{
  "arch": "convnext",
  "model": "image classifier",
  "dataset": "microscope photos of single blood and bone marrow cells",
  "train_examples": 48542,
  "image_size": 32,
  "crop_scale_min": 0.7,
  "horizontal_flip": true,
  "translate": 0.06,
  "targets": ["cell type"],
  "num_classes": 17,
  "isotropic": false,
  "norm": "layernorm",
  "activation": "gelu",
  "mlp_ratio": 4,
  "inner_norm": true,
  "patch_size": [2, 2],
  "depths": [2, 5, 5],
  "widths": [80, 160, 320],
  "kernel_size": 7,
  "mixing": "mixup",
  "loss": "cross_entropy",
  "init": "torch_default",
  "residual_init": "scaled_by_depth",
  "optimizer": "adamw",
  "lr": 0.0011,
  "beta1": 0.9,
  "beta2": 0.98,
  "eps": 1e-06,
  "grad_clip": 1.0,
  "l1_shrink": 0.003,
  "steps": 24200,
  "batch_size": 128,
  "epochs": 63.8,
  "lr_schedule": "cosine",
  "final_lr_fraction": 0,
  "warmup_steps": 1210,
  "weight_decay": 0.2
}
Rows from block 8 of a small image classifier, named by matrix and row number. Rows with one number belong to one neuron. Each number is 128 + 24 x the weight over its row's rms, rounded and kept within 0 to 255. All counts start at 0.
After each neuron's rows are labels from the 100 images, of 14976, where the neuron reaches its highest value: "strongest on" is what is common among them. Only what is clearly more common there than usual is listed. The data: microscope photos of single blood and bone marrow cells. In brackets: how many of the 100, against the usual share in percent.
# fc1: MLP up (model.blocks.8.mlp.fc1.weight, 1280x320), inputs 80-159
# fc2: MLP down (model.blocks.8.mlp.fc2.weight, 320x1280, transposed), outputs 80-159

fc1.478 [145 153 126 155 155 116 143 110 132 121 144 121 113 132 129 151 104 136 112 146 109 134 142 122 140 118 122 100 161 127 141  86 141 160 102 132  97 153 122 127 124  85 132 108 108  79 123 129 124 119  92 216 128 113 112 115 131 137 119 110 161 145  94 185 169 127 136 153 113 121 124 130 156 148 120 117 147 145 124 164]
fc2.478 [146 135 108 140 116 161 174 121 107 147 121 120 135 138  97 135 129 108 130 144 123 128 146 135 195 130 127 130 137 127 160  99 121 152 123  66 165 143 130 116 129 179 153  97 139 142 137 198 138 154 148 145 136 160 130 104 157 144 122 120 125 138 181 152 119 121 170 145 129 146 151 127 116 164  95 134 133 104 170 126]
strongest on: cell type: erythroblast (68 vs 14.3)

fc1.181 [136 131 111 112 110 152  99 105 123 110  97 102 133 111 175 121 126 123 132  88 166 168 124 112 186 156 119 119 136 147 133 114 139 128 139 110 114  80 161 138 100 130  95 130 115 106 126 130 149 179 128 106 129 126 152 154 140 122 125 134 135 152 123 144 121 118 131 127 144 129 101 126 138 133 132 182 121 117  92 134]
fc2.181 [176 182 133 133 117 129 144 165  86  58 136 137 126 137 111 144 125 140 154 149 106 132 141 129 122 120  97 163 126 116 116  97 129 155  93 131 159  97 124 108 155 153 145  99 148 124 150 129 127 142 127  99 110  91 150 128 104 136 128 157 127 115 117 130 146 132 170 139 109 112 177 100 134 156 142 146  60 134 169 140]
strongest on: cell type: erythroblast (99 vs 14.3)

fc1.212 [103 128 178 116 116 143  99 129 103 138 107 107 150  87 131 118 156 107 102 107 154 129 125 113 164 146 100 114 164 149 128 150 131 130 165 100 108 128 144 159 155 150  64 128 138  95 145 138 114 174 112 121  80 125 142 142 162 132 131 174 120 146 129 121 116 121 128 144 158 139  83 157 131 139 125 178 107 133 108 115]
fc2.212 [140 156 148 131 124 128 130 191 100  96 121 121 148 132 116 133 155 131 162 128 119 152 130 135 112 111 117 107 122 128 129 132 130 130 146 123 180  70 116 132 114 111 175 120 136  76 155 126 125 105 159 137 117 100 152  91  99  97 110 118 132 115 134  94 147 144 126 147 130 104 160 125 140 130 101 181  31 120 154 124]
strongest on: cell type: erythroblast (97 vs 14.3)

fc1.345 [122 133 152 124 127 123 118 154  94 105 131 118  98 100 149 133  75 143 116 132 123 119 115 132 116  85 110 119 191 141 158 132 126 119 120 145 126 130 133 135 133  94 139 131 105 129 118 192 156 112 108 107  81 177 141 179 117 127 146 183 133 124 145 176 105  97 151 119 113 131 126 134  99 125 128 132 129 119 113 128]
fc2.345 [173 162 124 127 114 177 132 199  87 105 154 111 157 115 102 120  95 137 149 101 143 113 156 127 142 141 124 127  85 128 136 135 144 116 128 135 134 122 116 105 142 130 143  39 150 122 107 110 137 127 169 124 164 158 139 131 113 117 131 132  87 128  90 145 118 141 133 141 160 132 132 126 133 113 141 183  85 147 172 139]
strongest on: cell type: erythroblast (67 vs 14.3)

fc1.18 [126 127 123 124 127  92 118 133 117 104 127 137 110 154 137 130 149 119 104  89 169 112 126 152 134  91 123 150 126 141 120 117 124 162 127 128 153 120 144 121 113 149 155 150 114 166 130 151 158 132 156 110 106 146 133 169 206 145 160 141 107 132  77 122 120 123 165  97 114  82 172 116 131 115 146 100 149 135 131 127]
fc2.18 [170 157 158 145 174 130 162 180  98 112 110 127 139 188 119 107 116 197 155 123 151 146 138 144 122  78  67 110 192 126 117 121 117 125 127  61 131 139 132 131 129  93 130 124 108 125 121 117 124 166 127 134 122 138 164 113 115 104 163 158  90 101 115 111 131 141 128 125  97 130 113 126 150 106 135 133 137 188 136 151]
strongest on: cell type: erythroblast (55 vs 14.3)

fc1.669 [112  98 134 154 127 152 125 126 171  89 132 120 111 149 128  92 124 144 139 116 162 135 122 135 175 119 113 135 125 130 116 117 139 173 141 133 114 127 163 137 181 128 133 117 131  63  85 154  89 168 124 106 113 129 120 105 117 128  95 128 126 132 123 120  90 154 112 153 112 120 132 109 123 148  91 152 165 129 186 104]
fc2.669 [100 131  64 153 127 142  46 113 202 114  97 115 138 143 122 111 144 138 133  92  95 135 137 114 116 149 172 125  93 150 129 158 154  88 154 165 130 132 122 130 132  88  89 120 131 129  97 127 102 116 128 136 123 125  89 123  96 116 125 132 134 175 126 131 100 120 112 129 193 138 113 129 192 130 128 131 126 130 125 102]
strongest on: cell type: segmented neutrophil (97 vs 20)

fc1.115 [128 150 113 158 119 131 102 128 139 111 140 129 113 120  81 125 112 130 159 123 116 116 127 115 124  84 141 127 125 120 166  98 111 123 104  84 155 125 173 125 144 116 128 123 153 101 118 128 129 126 140 148 113 128 158 127 141 120 150 125 104 120 122 144 115 128 136  94 124 134 152  71  99 157 129 113 207  96 135 127]
fc2.115 [157 135 153 104  65 120 152 112  85 148 127 115  86 115 130 105 114 106 178 105 137 145 142 149 157 143  76 176  88 143 152 138  96  72 170 142 155  85 127 128 133 136 138 102 127 102 119 102 119 124 110 121 140 134 128  96 148 130 146 167 129 128 128 183 138 152 102 146 142  95 129 130 145 122  92 203 134 115 204 119]
strongest on: cell type: erythroblast (53 vs 14.3); cell type: proerythroblast (39 vs 1.5)