From a checkpoint of a small image classifier.
Model: norm layernorm, patch size [2, 2].
Training: 24200 steps, held-out accuracy 83%.
Data: trained on microscope photos of single blood and bone marrow cells, 48542 training examples, 63.8 epochs.
Rows from block 2 of a small image classifier, named by matrix and row number. Rows with one number belong to one neuron. Each number is 128 + 24 x the weight over its row's rms, rounded and kept within 0 to 255. All counts start at 0. Numbers have three digits each.
Before each neuron's rows are labels from the 100 images, of 14976, where the neuron reaches its highest value: "peak at" is the part of the image that holds the peak; "top examples" is what is common among them. Only what is clearly more common there than usual is listed. The data: microscope photos of single blood and bone marrow cells. In brackets: how many of the 100.
# fc1: MLP up (model.blocks.2.mlp.fc1.weight, 640x160), inputs 54-107
# fc2: MLP down (model.blocks.2.mlp.fc2.weight, 160x640, transposed), outputs 54-107

peak at: top left (48)
top examples: cell type: artefact (27)
fc1.177:146143127113125099129134102130188110110139132094129123130066145147113139139161089125139108187101137091171108128131129108088124170122164126124147160112121136159128
fc2.177:123096145128132131116132154171130125186156118133096125120101104149119151166122177129100159084171136111116126156127131097125142135131154135124109127105121114162150

peak at: top left (43)
top examples: cell type: artefact (31)
fc1.417:144117124164093145147128126132161119135107142139085157144126125112125124129131141103089135065157111091123153114146129143158128115117128135118125171103109126129139
fc2.417:144106141128121138127121143165129132158139110116074200149121088153110179136173120141127114079138133125147078135141150132132145173156128096177077129138130127105145

peak at: bottom left (80)
top examples: cell type: eosinophil (91); smear: peripheral blood (61)
fc1.43:139130082135090131097156127123122119153102146122195124101128111133142112058134123138143191117114090148144116118110119127130125152114128105135161139125115108152153
fc2.43:143156127141119139127113144154179108107124143148169129124084142185139141136126130115167144126113129142099141156118063133120155116134120127131120161141151121130140

peak at: centre (40)
top examples: cell type: segmented neutrophil (53)
fc1.532:115115131096136139110129154129166130124092152120118095080120083117133155167127120129194163126112107097150125104127155159108129177100153132139111140123120151127149
fc2.532:146139131148114128144150143120140133145092150155111071162092124126084128109145117135152140119151099136176116129129147157148119137097169123121103141148138102120155

peak at: centre (57)
top examples: cell type: segmented neutrophil (59)
fc1.235:158110128094127137098144128120136139093083164128119097117107106158130146107130142132153171135119083106127133080118143154123095132142126120129131176134109120119133
fc2.235:092119066134127161120106144164141141161146119127113105125167133116133111145142121109169092149112115173146117119120184134105121112113143162103173151138125101098155

peak at: middle left (30)
top examples: cell type: erythroblast (34)
fc1.330:125160127118141147137154099135125113150140114053109147097103139169127111135131100129155158180114126144171130135120180108097101136144119139082126101125141131134089
fc2.330:129115073081070146115169129126173107130118108115125137111147127135121147134131111112148105094123139110137110106101142136156122146104135123145149145108152149128134

peak at: centre (27)
top examples: cell type: segmented neutrophil (40); cell type: artefact (30)
fc1.253:107075079149096154120136113130159123120113125107117133103105128117119122092130125139211136094130094117132143118154189162136175122119131135187130144129131131143149
fc2.253:105120134133126157115112143119120146079146152096085103124103094099134133142161157127106123125152115122144138108140121147125118113121128119124197163149113121089129

peak at: top centre (52)
top examples: cell type: segmented neutrophil (41)
fc1.158:128097131115128125135128189196168161101110154104136078128159097113149150137154136141099119132130115129168150145163119113058144142132134081129148119080154146135152
fc2.158:094157101156123101083133101135126128137141123127162136096119165124122124128132072112116172152140151132163128102136108172169106130112119121124134118180140136181112

peak at: centre (57)
top examples: smear: peripheral blood (77)
fc1.436:121103152138131102124124107141169126141112147074155191173128174102135137121143018113130182110122071171176161133116139102162123105101127129126127104112121123078118
fc2.436:071141084121118129112083117124160129111130106152155167136124174150138114129163077120124129134128145129133126120093127142128160105122191122083106118117143129080133

peak at: top right (66)
top examples: cell type: artefact (59)
fc1.400:155114130131131128107146107090119128118123086133095137114131127160101141125133151127137123093172128113094172140117126065162128129126138123212148131100129120130114
fc2.400:138105119118184140128129115159145111131128136101084123062144191154123124122123111137091149086154130124152120165140160115107160105147159182116094173165122080136132

peak at: bottom right (54)
top examples: cell type: eosinophil (39)
fc1.231:129128154124112196142157131132100116171108166124100138128114147132122095142133158127138137114123077107106150158140118118136118159142125092092129117140124138141101
fc2.231:140111097158103138122128130135128108106140098137131151119150142186128145129115100163097136136125149132154130109098114138119126101116097131076143086151129140076122

peak at: bottom left (65)
top examples: cell type: lymphocyte (47)
fc1.428:100091129128130109117179128107126138127140067121080174106122137132137111102148107105118136121177177100113176162103134143129085124114136129133137134127152178166127
fc2.428:145135137120160137124130114114083126108119114135103086099122145167145095143164129133157124156145128118098111135100108157116112120185134174104135140160131078140124

peak at: bottom centre (50)
top examples: cell type: erythroblast (39)
fc1.489:124097131134159119103133094145093157130131131134123145142097140123135145156194101200126122119126127137126126119128123090121130124153135116116151116127057120178087
fc2.489:133098101109150123127133126121104121129110126136175104156114130162113109114127138094158106154134170114137086119094127107147115115152174159093095119167119102084169

peak at: centre (56)
top examples: cell type: plasma cell (52)
fc1.169:093111112094143114135170191128129139105126109092129129098126091163160127126159176170126111111075122129122128131135145131122108121124172119150107141127133125196130
fc2.169:098145129107140133076126071140132142129067133133118136124157127096108121135080130134130135131131129138119133126119141145076125061157106131127132124117147100097116

peak at: middle left (66)
top examples: cell type: promyelocyte (38)
fc1.484:148151116166153134156136143084180104101089151128128125087066142141134123151129132133143118123145134115172143137169144098093135145121120138101120193109129130125147
fc2.484:144123143131145130145117111128142147119149141123087134083128062073105132134125114126120116153116089146121127141098155129128090133124179095114152132141083114113171

peak at: bottom centre (31)
top examples: cell type: artefact (26)
fc1.45:129121127119150133122134127105140085167108138108130102124140113147109110150125163124126195142143105149140144132105196161082125054125132128128149130130143175099128
fc2.45:108109121078155137123120099164127150120106138118140139145111131126108136132134141094150139132086128103116127132109166130101131125133104145132199109132129113132144

peak at: centre (42); middle right (27)
top examples: cell type: band neutrophil (27)
fc1.215:128149124132157135124167149116123147111098142113114133118142063106167128135155127157118134154176105129113113105138127128105100134140140125155144116130079169139109
fc2.215:097137117141124119100101136119128122141071138102139112127147146099106169146107113126105138151124156152124094147127116122084126101142150167129115105146186154111111

peak at: middle left (86)
top examples: cell type: erythroblast (38)
fc1.463:137156091133117121098200133122128128152145159118136109132129136158127133096117088098216163102116063146126156102135130124101109152070139125144121144095151130130116
fc2.463:134122089053110104131137105138129163107134154169157180121115139173126130153175108090119134158123120133140120144128112105130117081111136134130166159169146144108108

peak at: top centre (56); top left (33)
top examples: cell type: lymphocyte (37)
fc1.473:135144112121129112105130160100128126153079159094124175178133125140138126102128104121128129126111104179152154131110145093115104185138120160118097109136157145125092
fc2.473:099137138178132117108120124158111126179167124153124153126158127154129103123121084104101144097142157171108161114118123131104098132094117133117091137129112084126134

peak at: top left (41)
top examples: cell type: platelet (48); smear: peripheral blood (48); cell type: artefact (27)
fc1.353:149135106123126107121143127143127145114116109117147144130127101122140118151190137111128129125104121128125112107134132138144209118119105119119219128121129131111130
fc2.353:098175123121103129082102102099141120063121113112119177136124128122124141121107096125136101121186133133094123102088128152189130170175149132128137152153129131163134

peak at: bottom left (56); middle left (30)
top examples: cell type: artefact (44)
fc1.127:174135129110017156131157122119117107117088140115139126136135108131122079095128128101164164082102088147142129107121129159157154127170133130120130133099133079159106
fc2.127:156122142171147152141135128146129143128137129099123106129094149127170132150144106134147101136141113157156158144138124108147128146132151142124099110131143056118112

peak at: top right (39)
top examples: cell type: eosinophil (28)
fc1.604:117173132128177121095150129152129114123124144116151147118118137123127103131134149113157130124109098200175172124098119122096124118126125150151151138119139167123128
fc2.604:083142137138097090125098127127131141073111107182144127171122160196128116138135109110134125137115187142127118120111104120173128109120137149117165139138122102106150

peak at: bottom right (51)
top examples: cell type: blast (31)
fc1.564:128120082117096146135116147131128106180113152109134130145106128136058130113144139149180152109125111117121117137159136131088157184127161115131086140128145126116111
fc2.564:147117133136126138117098144112121128086086099124112131130140135153145180166136077156134089103135167146127136130073116158115125121108176142128144108170099114125109

peak at: bottom centre (47)
top examples: cell type: erythroblast (55)
fc1.450:128110152144148127130129136132120215119117152149117153132142130106141131100136111121142128163136136103093132128153127120123130107123111094116125130136121112173105
fc2.450:107135152138087140119111069122193152129150166156128091140137152126140125131137122146118089111150108109129163118119144091123149127091123127104125119117115181107134

peak at: bottom centre (32)
top examples: smear: peripheral blood (51)
fc1.148:137125153149107119122153149101125128113135146123109137139109128144153146132128116196114080126107131142150184123124136134110069115130130123141158130097076113127143
fc2.148:125126098116092122123151112153131149094083125125160120129109117148175055193110116106124157126110097130120093142085130128152130153115143127122133095100120131163114

peak at: bottom left (35); middle left (34)
top examples: cell type: blast (34)
fc1.454:124107119122125116091135181165206170105111143134114118102091111131150129139128141159151185137112096141155142097119154128111084166136175135114130144128162109127128
fc2.454:108142115108133109100190110142128154166124154116120095163123109116137144146148122120126156123129134123137141136131135095111141148131128120166122079122106150093127

peak at: bottom right (53)
top examples: cell type: blast (31)
fc1.31:134117089166163113099131160136119138150128137060146125135150103136115112157126085137135135100159130130123158129175122137080137125107150164119146092126119122169114
fc2.31:164107152119133134127108099183135145137116137118132149130076134130059143104169140130127120110130151109146123129153137122136113129119137153131130132125153133149116

peak at: centre (33)
top examples: cell type: erythroblast (49)
fc1.503:150137079121120137136107130148120129121129148130113133157066136146134157096119114154114074105112181092098127111139157137109111135117139074167096128138125127143125
fc2.503:126148122162138137106128129109105147132102132137130122107135105117131086064110118137143109119097123124122112133115135089121130142113140141106182133127108096128150

peak at: middle left (29); centre (28)
top examples: cell type: erythroblast (58)
fc1.485:150149128127131126154157111147122121166146193117127141146105094143111123141133134131123120113140136137127128158136126111111106068131118125102119118141115120138052
fc2.485:100135136126134130112101140108123122122139156128155106131148146111151162127131108128107110161096117081103125144132141137126139131154123163122173142153120135060118

peak at: bottom left (44)
top examples: cell type: artefact (39)
fc1.363:132148132119130096114141096134132171138126135100167160124105131117153138137150132097139138098122120119140132122092119117170142118110126121110131116157111113167072
fc2.363:120168145162088130143108117129155120069125160154082081148141134098162111127106109208107094140126072167082134101129104136163133132135128121139084129132136143102131

peak at: top left (33)
top examples: cell type: promyelocyte (28)
fc1.225:130180125129165128146085125156165155142088119121119134077030158131112110136128124057136150158177131097200137136123138165109155103118133125104107133137117093132138
fc2.225:114158193147152173097089111109174117131139143105127114132135084059148136101107123127134092155123146104096125121108152186121156116128167128110148130184127108086140

peak at: bottom centre (36)
top examples: cell type: erythroblast (57)
fc1.19:126168171157101170143126127131138124129073152128117125095115120136121128134134131124126123089123132085120123116111121103127131094115149135128171155113116138147129
fc2.19:198112168162139128126133193112054095179158088133139151162113120166127124109137165096109067144132124162132152131148132129114122127102130121154120135131093110127172

peak at: top right (39)
top examples: cell type: blast (29)
fc1.26:126126059093148124139123129098122112191137115128118160102122105178118073129166081125123136103147082132119162135149150150159131138139131120122116121105111070102037
fc2.26:180144093130080109111110111134154112119089121119081115085095097135065141193123126124097108127147111151122145135151145128147069126126111155130135121160108130131134

peak at: top left (32)
top examples: smear: peripheral blood (38); cell type: eosinophil (25)
fc1.147:168160127154149113117099136125131138125144125145129111186100105108178122151136110081140115103133129135138126141152155158134119143103145148100063191133128120134150
fc2.147:149128115135149195131096102129126109135130143159086143114144114126142146113149156098133122081078104116138136093189143103059154111126101123128133165122097129097148

peak at: centre (64)
top examples: cell type: erythroblast (67)
fc1.608:128127139113158128088167112132107173140125125103146141149092134148113116121140127148108129132139128148101140139111125112154081137171112107164088079137128111141100
fc2.608:151100123146110160102142116069117110115165145136139130112125058102095148127139126129142156138120118135175138116141179123174124130115132101124126060143087124127174

peak at: bottom centre (67); bottom left (32)
top examples: smear: peripheral blood (90); cell type: lymphocyte (41); cell type: myeloblast (30)
fc1.151:135125151121145098073131117123157091113124150128134151127084167124126094150158118139128110069096133191161132086115123142125083126135104143096161142129115124145139
fc2.151:158114169118074092115129126122170132125081112139117157153139135155134109119172100103094128130113151131129123103125172130108119106114138118090120132092109131085207

peak at: bottom centre (47); bottom right (46)
top examples: cell type: segmented neutrophil (85); smear: peripheral blood (44)
fc1.571:154102146133109104141119155112145111137130123087126160162151172126123061151121145129129096119129096194122173116130141085133124134116124056137128126131142113117133
fc2.571:112157104081111115117183136111132149140138165107134129122161121150124126068134123104143155103117120112123116118145176143103139101127134122140121155089136135125152

peak at: bottom left (44)
top examples: cell type: plasma cell (61)
fc1.448:126125105133135125123124149122181112120101128133129105065113148117138157129128130146159092106122157100122163066179127103127132132123111130123153131091124094148128
fc2.448:103153120128091101129135131103107128097135132143124135098141130137132131130119172099100128125139113130115122122142087098158133088106098103143151158134127145124107

peak at: bottom right (84)
top examples: cell type: blast (29)
fc1.22:132079108147131065124139129137138120132118115117111155142119151119100062083141106128127132136131095142160178158186155152065145110155076103112120139143128100122140
fc2.22:143144142178127138142173124166137158128098141123130124133143118163124120143065135130174154122146131078120126170131134149150130130128143145131128134088076083117114

peak at: bottom left (34)
top examples: cell type: eosinophil (28)
fc1.638:123129141148132158161216156127128152125125126113081202120064137141095117132130082149127154131126129083121140103133128135106135135124142115138145113102130141137129
fc2.638:152108143177142215124128121104153135082114125178093125116098119148118129124074124119159130126146114163111102132118160126151097122128144194128161125134133072122108

peak at: bottom right (92)
top examples: cell type: erythroblast (80)
fc1.419:132130130131122153084158127154181138118146125112138102125104104098059115160154122099120111147133104107191160133176128150127133128126133112159138147116140100120098
fc2.419:136150073130145131110107169113082137106145143151121126155093115124100143100123122127102161128127125122134128129134114117169109108145121122146090109116131146130086

peak at: bottom right (75)
top examples: cell type: promyelocyte (25)
fc1.182:132157128115155087140177118113181110149143129146129145146077131114146133122160095124126144088130116128089142147167127127108141108148124109172152135119126124151114
fc2.182:143122160153158071120143145146150112111164100104129121120125150102165085125119125134119128127135104149079125177110103092110133180153179126140101117132100107150134

peak at: top centre (76)
top examples: cell type: erythroblast (54)
fc1.409:123127156127157127146125106156122137123106177122092166114126072088168100150128133080133109138137124131189132105130166131160130146134095133124144128102110173128099
fc2.409:132111151121119114112120105136096118114133096107120109158120168094133124123176102128137126184081169075193113128135168133083120135157103119128109103128125178124131

peak at: bottom left (35)
top examples: cell type: segmented neutrophil (43)
fc1.483:143109129115078157121173131126130095135137154131126109069094101130100077122112119155139123106136130144120137128144140112092145123139122116177116130106134149151135
fc2.483:135173085111142137085093089102155164138139090125114129158127121120157113125125162167063153113118166107169089123093119154133136080142142141122127157127101138066141

peak at: top right (43); top centre (41)
top examples: smear: peripheral blood (44); cell type: segmented neutrophil (43)
fc1.570:107126093126122141146151148157141137121113124104106125114105124118129084124135126137182152115133115105124127142145125135115065141138114135114129131128110136155088
fc2.570:126149159091129111148135141072135104156139131126110143139195108136160110091176139146090158130131108142104142087134097135131092078103099097124127120133114112141146

peak at: top left (48); middle left (31)
top examples: cell type: promyelocyte (29); cell type: blast (26)
fc1.219:148178133114130130139168143101143107118090089131111119098066149094127135136124141091136141130130163122162147122100137135094126112110181148107135134123144118153123
fc2.219:117092126096169163132099110113147156081155184128123088103179112083136118134126107130125155130128075140126100091130087144098123076081130127113156140132139148151128

peak at: centre (25)
top examples: cell type: band neutrophil (28)
fc1.431:177090106116105111114178126116121123100117091134129103125136088113159151068123116187119141130151142159117153107131130103135125113156142147211141135126114120122130
fc2.431:113121144128157151108103145125119091163149167115140107093146173099131083131128130137138139153092117109103125137094131103191120153110133126080104115139146122132130

peak at: bottom left (54); bottom centre (30)
top examples: cell type: eosinophil (63); smear: peripheral blood (41)
fc1.36:143174121118139138091138129112088116143103117127196128136112120162108045136128082126136126144128108171170132102097106095101093166109164128117127108113130126186127
fc2.36:150113128094095136124110141181142116131070116151177179157113115138102102123169143095153083130106132106137136128132128147133145083112122086119116163105175119119174

peak at: centre (27)
top examples: cell type: segmented neutrophil (57)
fc1.592:119133120106105104139138145128143110200070104127102151151113146110129132183145115126159155115110113115112124120149140142106110081124110089164129132112121133110128
fc2.592:126078117131119107195129184104082159097110108172154106160087107151124132102101140137068098130138151133138130107128098124105104130151134107150118115108123130129144

peak at: bottom right (71)
top examples: smear: peripheral blood (83); cell type: eosinophil (66)
fc1.82:100114105110083079126114177123159088136127138132113119148103134114109096198125109151126145146112128135171129091140146163122128163128120083136164136132120153159125
fc2.82:076146176087143132123156115185112153166131117116100125119128120076115123127144150107124133125135133137153135165165180124128163086122098101128135128110128178119120

peak at: bottom left (63)
top examples: cell type: erythroblast (87)
fc1.223:123086131191111094090129140148131104118136161106126152178112121140125125122121109111147090170119109139109135115162132140136143095079151106173079132102130133160086
fc2.223:104159119122131140132091117164104116121090118133137127148183129134139153107180147121142125074113130120093104127149108169100132136166121111124127132128053127120123

peak at: bottom right (75)
top examples: cell type: lymphocyte (62)
fc1.491:163145114085112150161124106117133169133093125144107131125112115121130128151125125179122127158075128124184130115130157125146132119123132124119127125131139135147127
fc2.491:084143096072119086134142119126106099119089120094139129143158123121150150089102113164107115139099155106118116106125051150142127123112095131094126089109129129081128

peak at: middle left (39)
top examples: cell type: erythroblast (52)
fc1.559:137116128121121095130134157122129130108129123128134124136112122175148085112128127126185080130108151122084129060129116087074127166127128130156121134143159107166099
fc2.559:107165115092157099079116127146133170118117146112118143159155084131091101104130203109128175113126138116185089123156105157129165131146126054154128126111138131117126

peak at: centre (50)
top examples: cell type: lymphocyte (34)
fc1.510:118096094140183114107142110119124162107132137116125147117110149151167103122132104156150127173103138130143140111121167130124116142102122133187111143129129091116140
fc2.510:136099110138129125135141110132163119118079099175111105149110153151100109167093112152086130087186150147083133134099137124140124153114119133175091082135142087121130

peak at: bottom right (53)
top examples: cell type: eosinophil (46)
fc1.59:137073116116107147125182138128135147151120163128101116127126139133094108127109130141152138130088119144111136159127130089067111192125163131107144103145126121127104
fc2.59:124106125159106152088144164125149091102125075115104093158138140140142087125140148159070150119110126145134157120153050127137175113096127116144140105123148132129132

peak at: top left (43)
top examples: smear: peripheral blood (86)
fc1.281:156157128112123163146141172149120100147127160140132135131129098112132113098140124096116128112129078112141104129131132131150091120108144107170096144070151130076147
fc2.281:128127131145134175133123121145101093127097117135113150122138109147128210128168162130104119097106121122132128108169128135095122178154133060127197115162112151130128

peak at: top right (58); middle right (28)
top examples: cell type: blast (33)
fc1.11:204112121149093096067109148132155105123148149131115131149128133117111140145164148088129110078136148147157105125177129133116148145128081083183130101121128124131117
fc2.11:127148149132118135127106116134188114114127131107084148123136121125148113132092125159142096086135136181160123119139130130107111142154127147108116123128152123140109

peak at: centre (32)
top examples: cell type: erythroblast (41)
fc1.547:127098090129151106128115126133117163113092099148083112152132072093127118119137115128134153130140113125114136157127124105136132154110148133143083087138091114121082
fc2.547:138124094128141151135134134128109100122184071147104099156198086149122110140143135123075134091124128147131162128106134106137135174124110121119108109122112105130116

peak at: bottom left (90)
top examples: cell type: segmented neutrophil (58)
fc1.62:119163120081148126148137146131172143127091122109051108112124134097183123187129127132145056127128131148127133128161151163089134115137122135136118141135117129129116
fc2.62:156176115077097070144108127106124093135113152131102075152094112128128120131109160137144107149124140099169169137131118135125150129139064117128146147164108114129123

peak at: bottom left (72)
top examples: cell type: segmented neutrophil (41)
fc1.284:158130128124107135162181119136184127139137113126083108149131128136135116165128173110168111100099140124090126136127158138108093162044143115081139132117157116180105
fc2.284:127133084125121103103103154156086139123126119126127135119126111117133134115160142087129137125088111103152057099160107141115207155073098137130143163149118129085153

peak at: bottom left (88)
top examples: cell type: eosinophil (92); smear: peripheral blood (51)
fc1.236:117130122132144129128128146158147124103147084128162150138121126100122119040132119108125187087125121138145128120108124154109149165128117152129117138018141161148124
fc2.236:115147147141132145113125143146138125111118100108115122104075197143135132050133124127120149117145101138112127100131066128142124141137116124158172149106141120175086

peak at: top right (86)
top examples: cell type: erythroblast (57)
fc1.166:133162127137178145118144098143157094144120145144142134112128129169117129140173107148135151106143123171135166151114150099110126086146143118129129127137090110159087
fc2.166:102137079083132135125164142162137120155106108155154123144162148149122136097132122142193129146113164061139136141117153140136098132120135130123127100169099150103140

peak at: top centre (64)
top examples: cell type: erythroblast (41)
fc1.69:146125154149126109120132104115144135089106175115133131108091106152139144100128133116191170124138136111183112075126147107142123165112155108130099133123127172101115
fc2.69:181131124114096089112138114117130141123080150147134117120102127108103165168180134122169077157130174133156127131130164167129111145120175122122140140110098113127161

peak at: bottom left (85)
top examples: cell type: promyelocyte (43)
fc1.175:102153100120145134137154119127166124128113122132094118100116135159118132126188135130135130150152163092128144161130144119105127149143205101136128131108123120105106
fc2.175:126123170124172154109109091072127086122131122136111115128115128151112077130128123111102139150134126137144103096091144117109169125109131158126132172138155118110177

peak at: top left (80)
top examples: cell type: segmented neutrophil (71)
fc1.85:153116134114104145131104174119148116096119136135099110194122117124156143163139115115126107141188193081117131138139106108102093132105127080126116136103114137083139
fc2.85:157145142196130125143149137158160078142071108121070158125124134165130109133130144155106116106156146131130137107124118136134168148121113075157141145133087123128103

peak at: top right (44); middle right (29)
top examples: cell type: artefact (26)
fc1.526:109148039118192097116130166131137109161131107115119128141131115151113126148122118194128099108133097128146122102177169104085154182102192113107137132126116128110134
fc2.526:155133131131158098155100171156160100128153157132075135127095108124092135195127175132098148153183127133155133132128138130123141172104123125144110091120108070142182

peak at: centre (37)
top examples: cell type: blast (38)
fc1.109:156164120135108146155151146113102154132131114143142153088106134114106112102129126118137163135132115124150169085150141134091144131144101159136139134131126143137099
fc2.109:172143193181135153127113132102153098167074172145123113085130101085128136168131139172075146108152140141127127128100101116128073162107121125134177138181144120128101

peak at: bottom right (41)
top examples: cell type: artefact (34)
fc1.494:124084137165128125093132167125137159146127140152075127142094128113145112107130065185109123096106120144103123096100148132095135082115128123134132132126142129118140
fc2.494:148089135089121106163137190176160122160124106132117151114070133129128114131137204130132126131147112105150121153156162121175146092137080131093127124124111088123119

peak at: centre (25); top centre (25)
top examples: cell type: promyelocyte (31)
fc1.581:131122126130135093120183116101133125094130123138125134114122064114157127100144127178167137142150125134090152144145141091105128128143130139159117145138099137096125
fc2.581:136118117129127149121124125126158069149156127106151139093135178138127091123120110155145117160115188145091127185098145139153152148123178163099137111164127089122148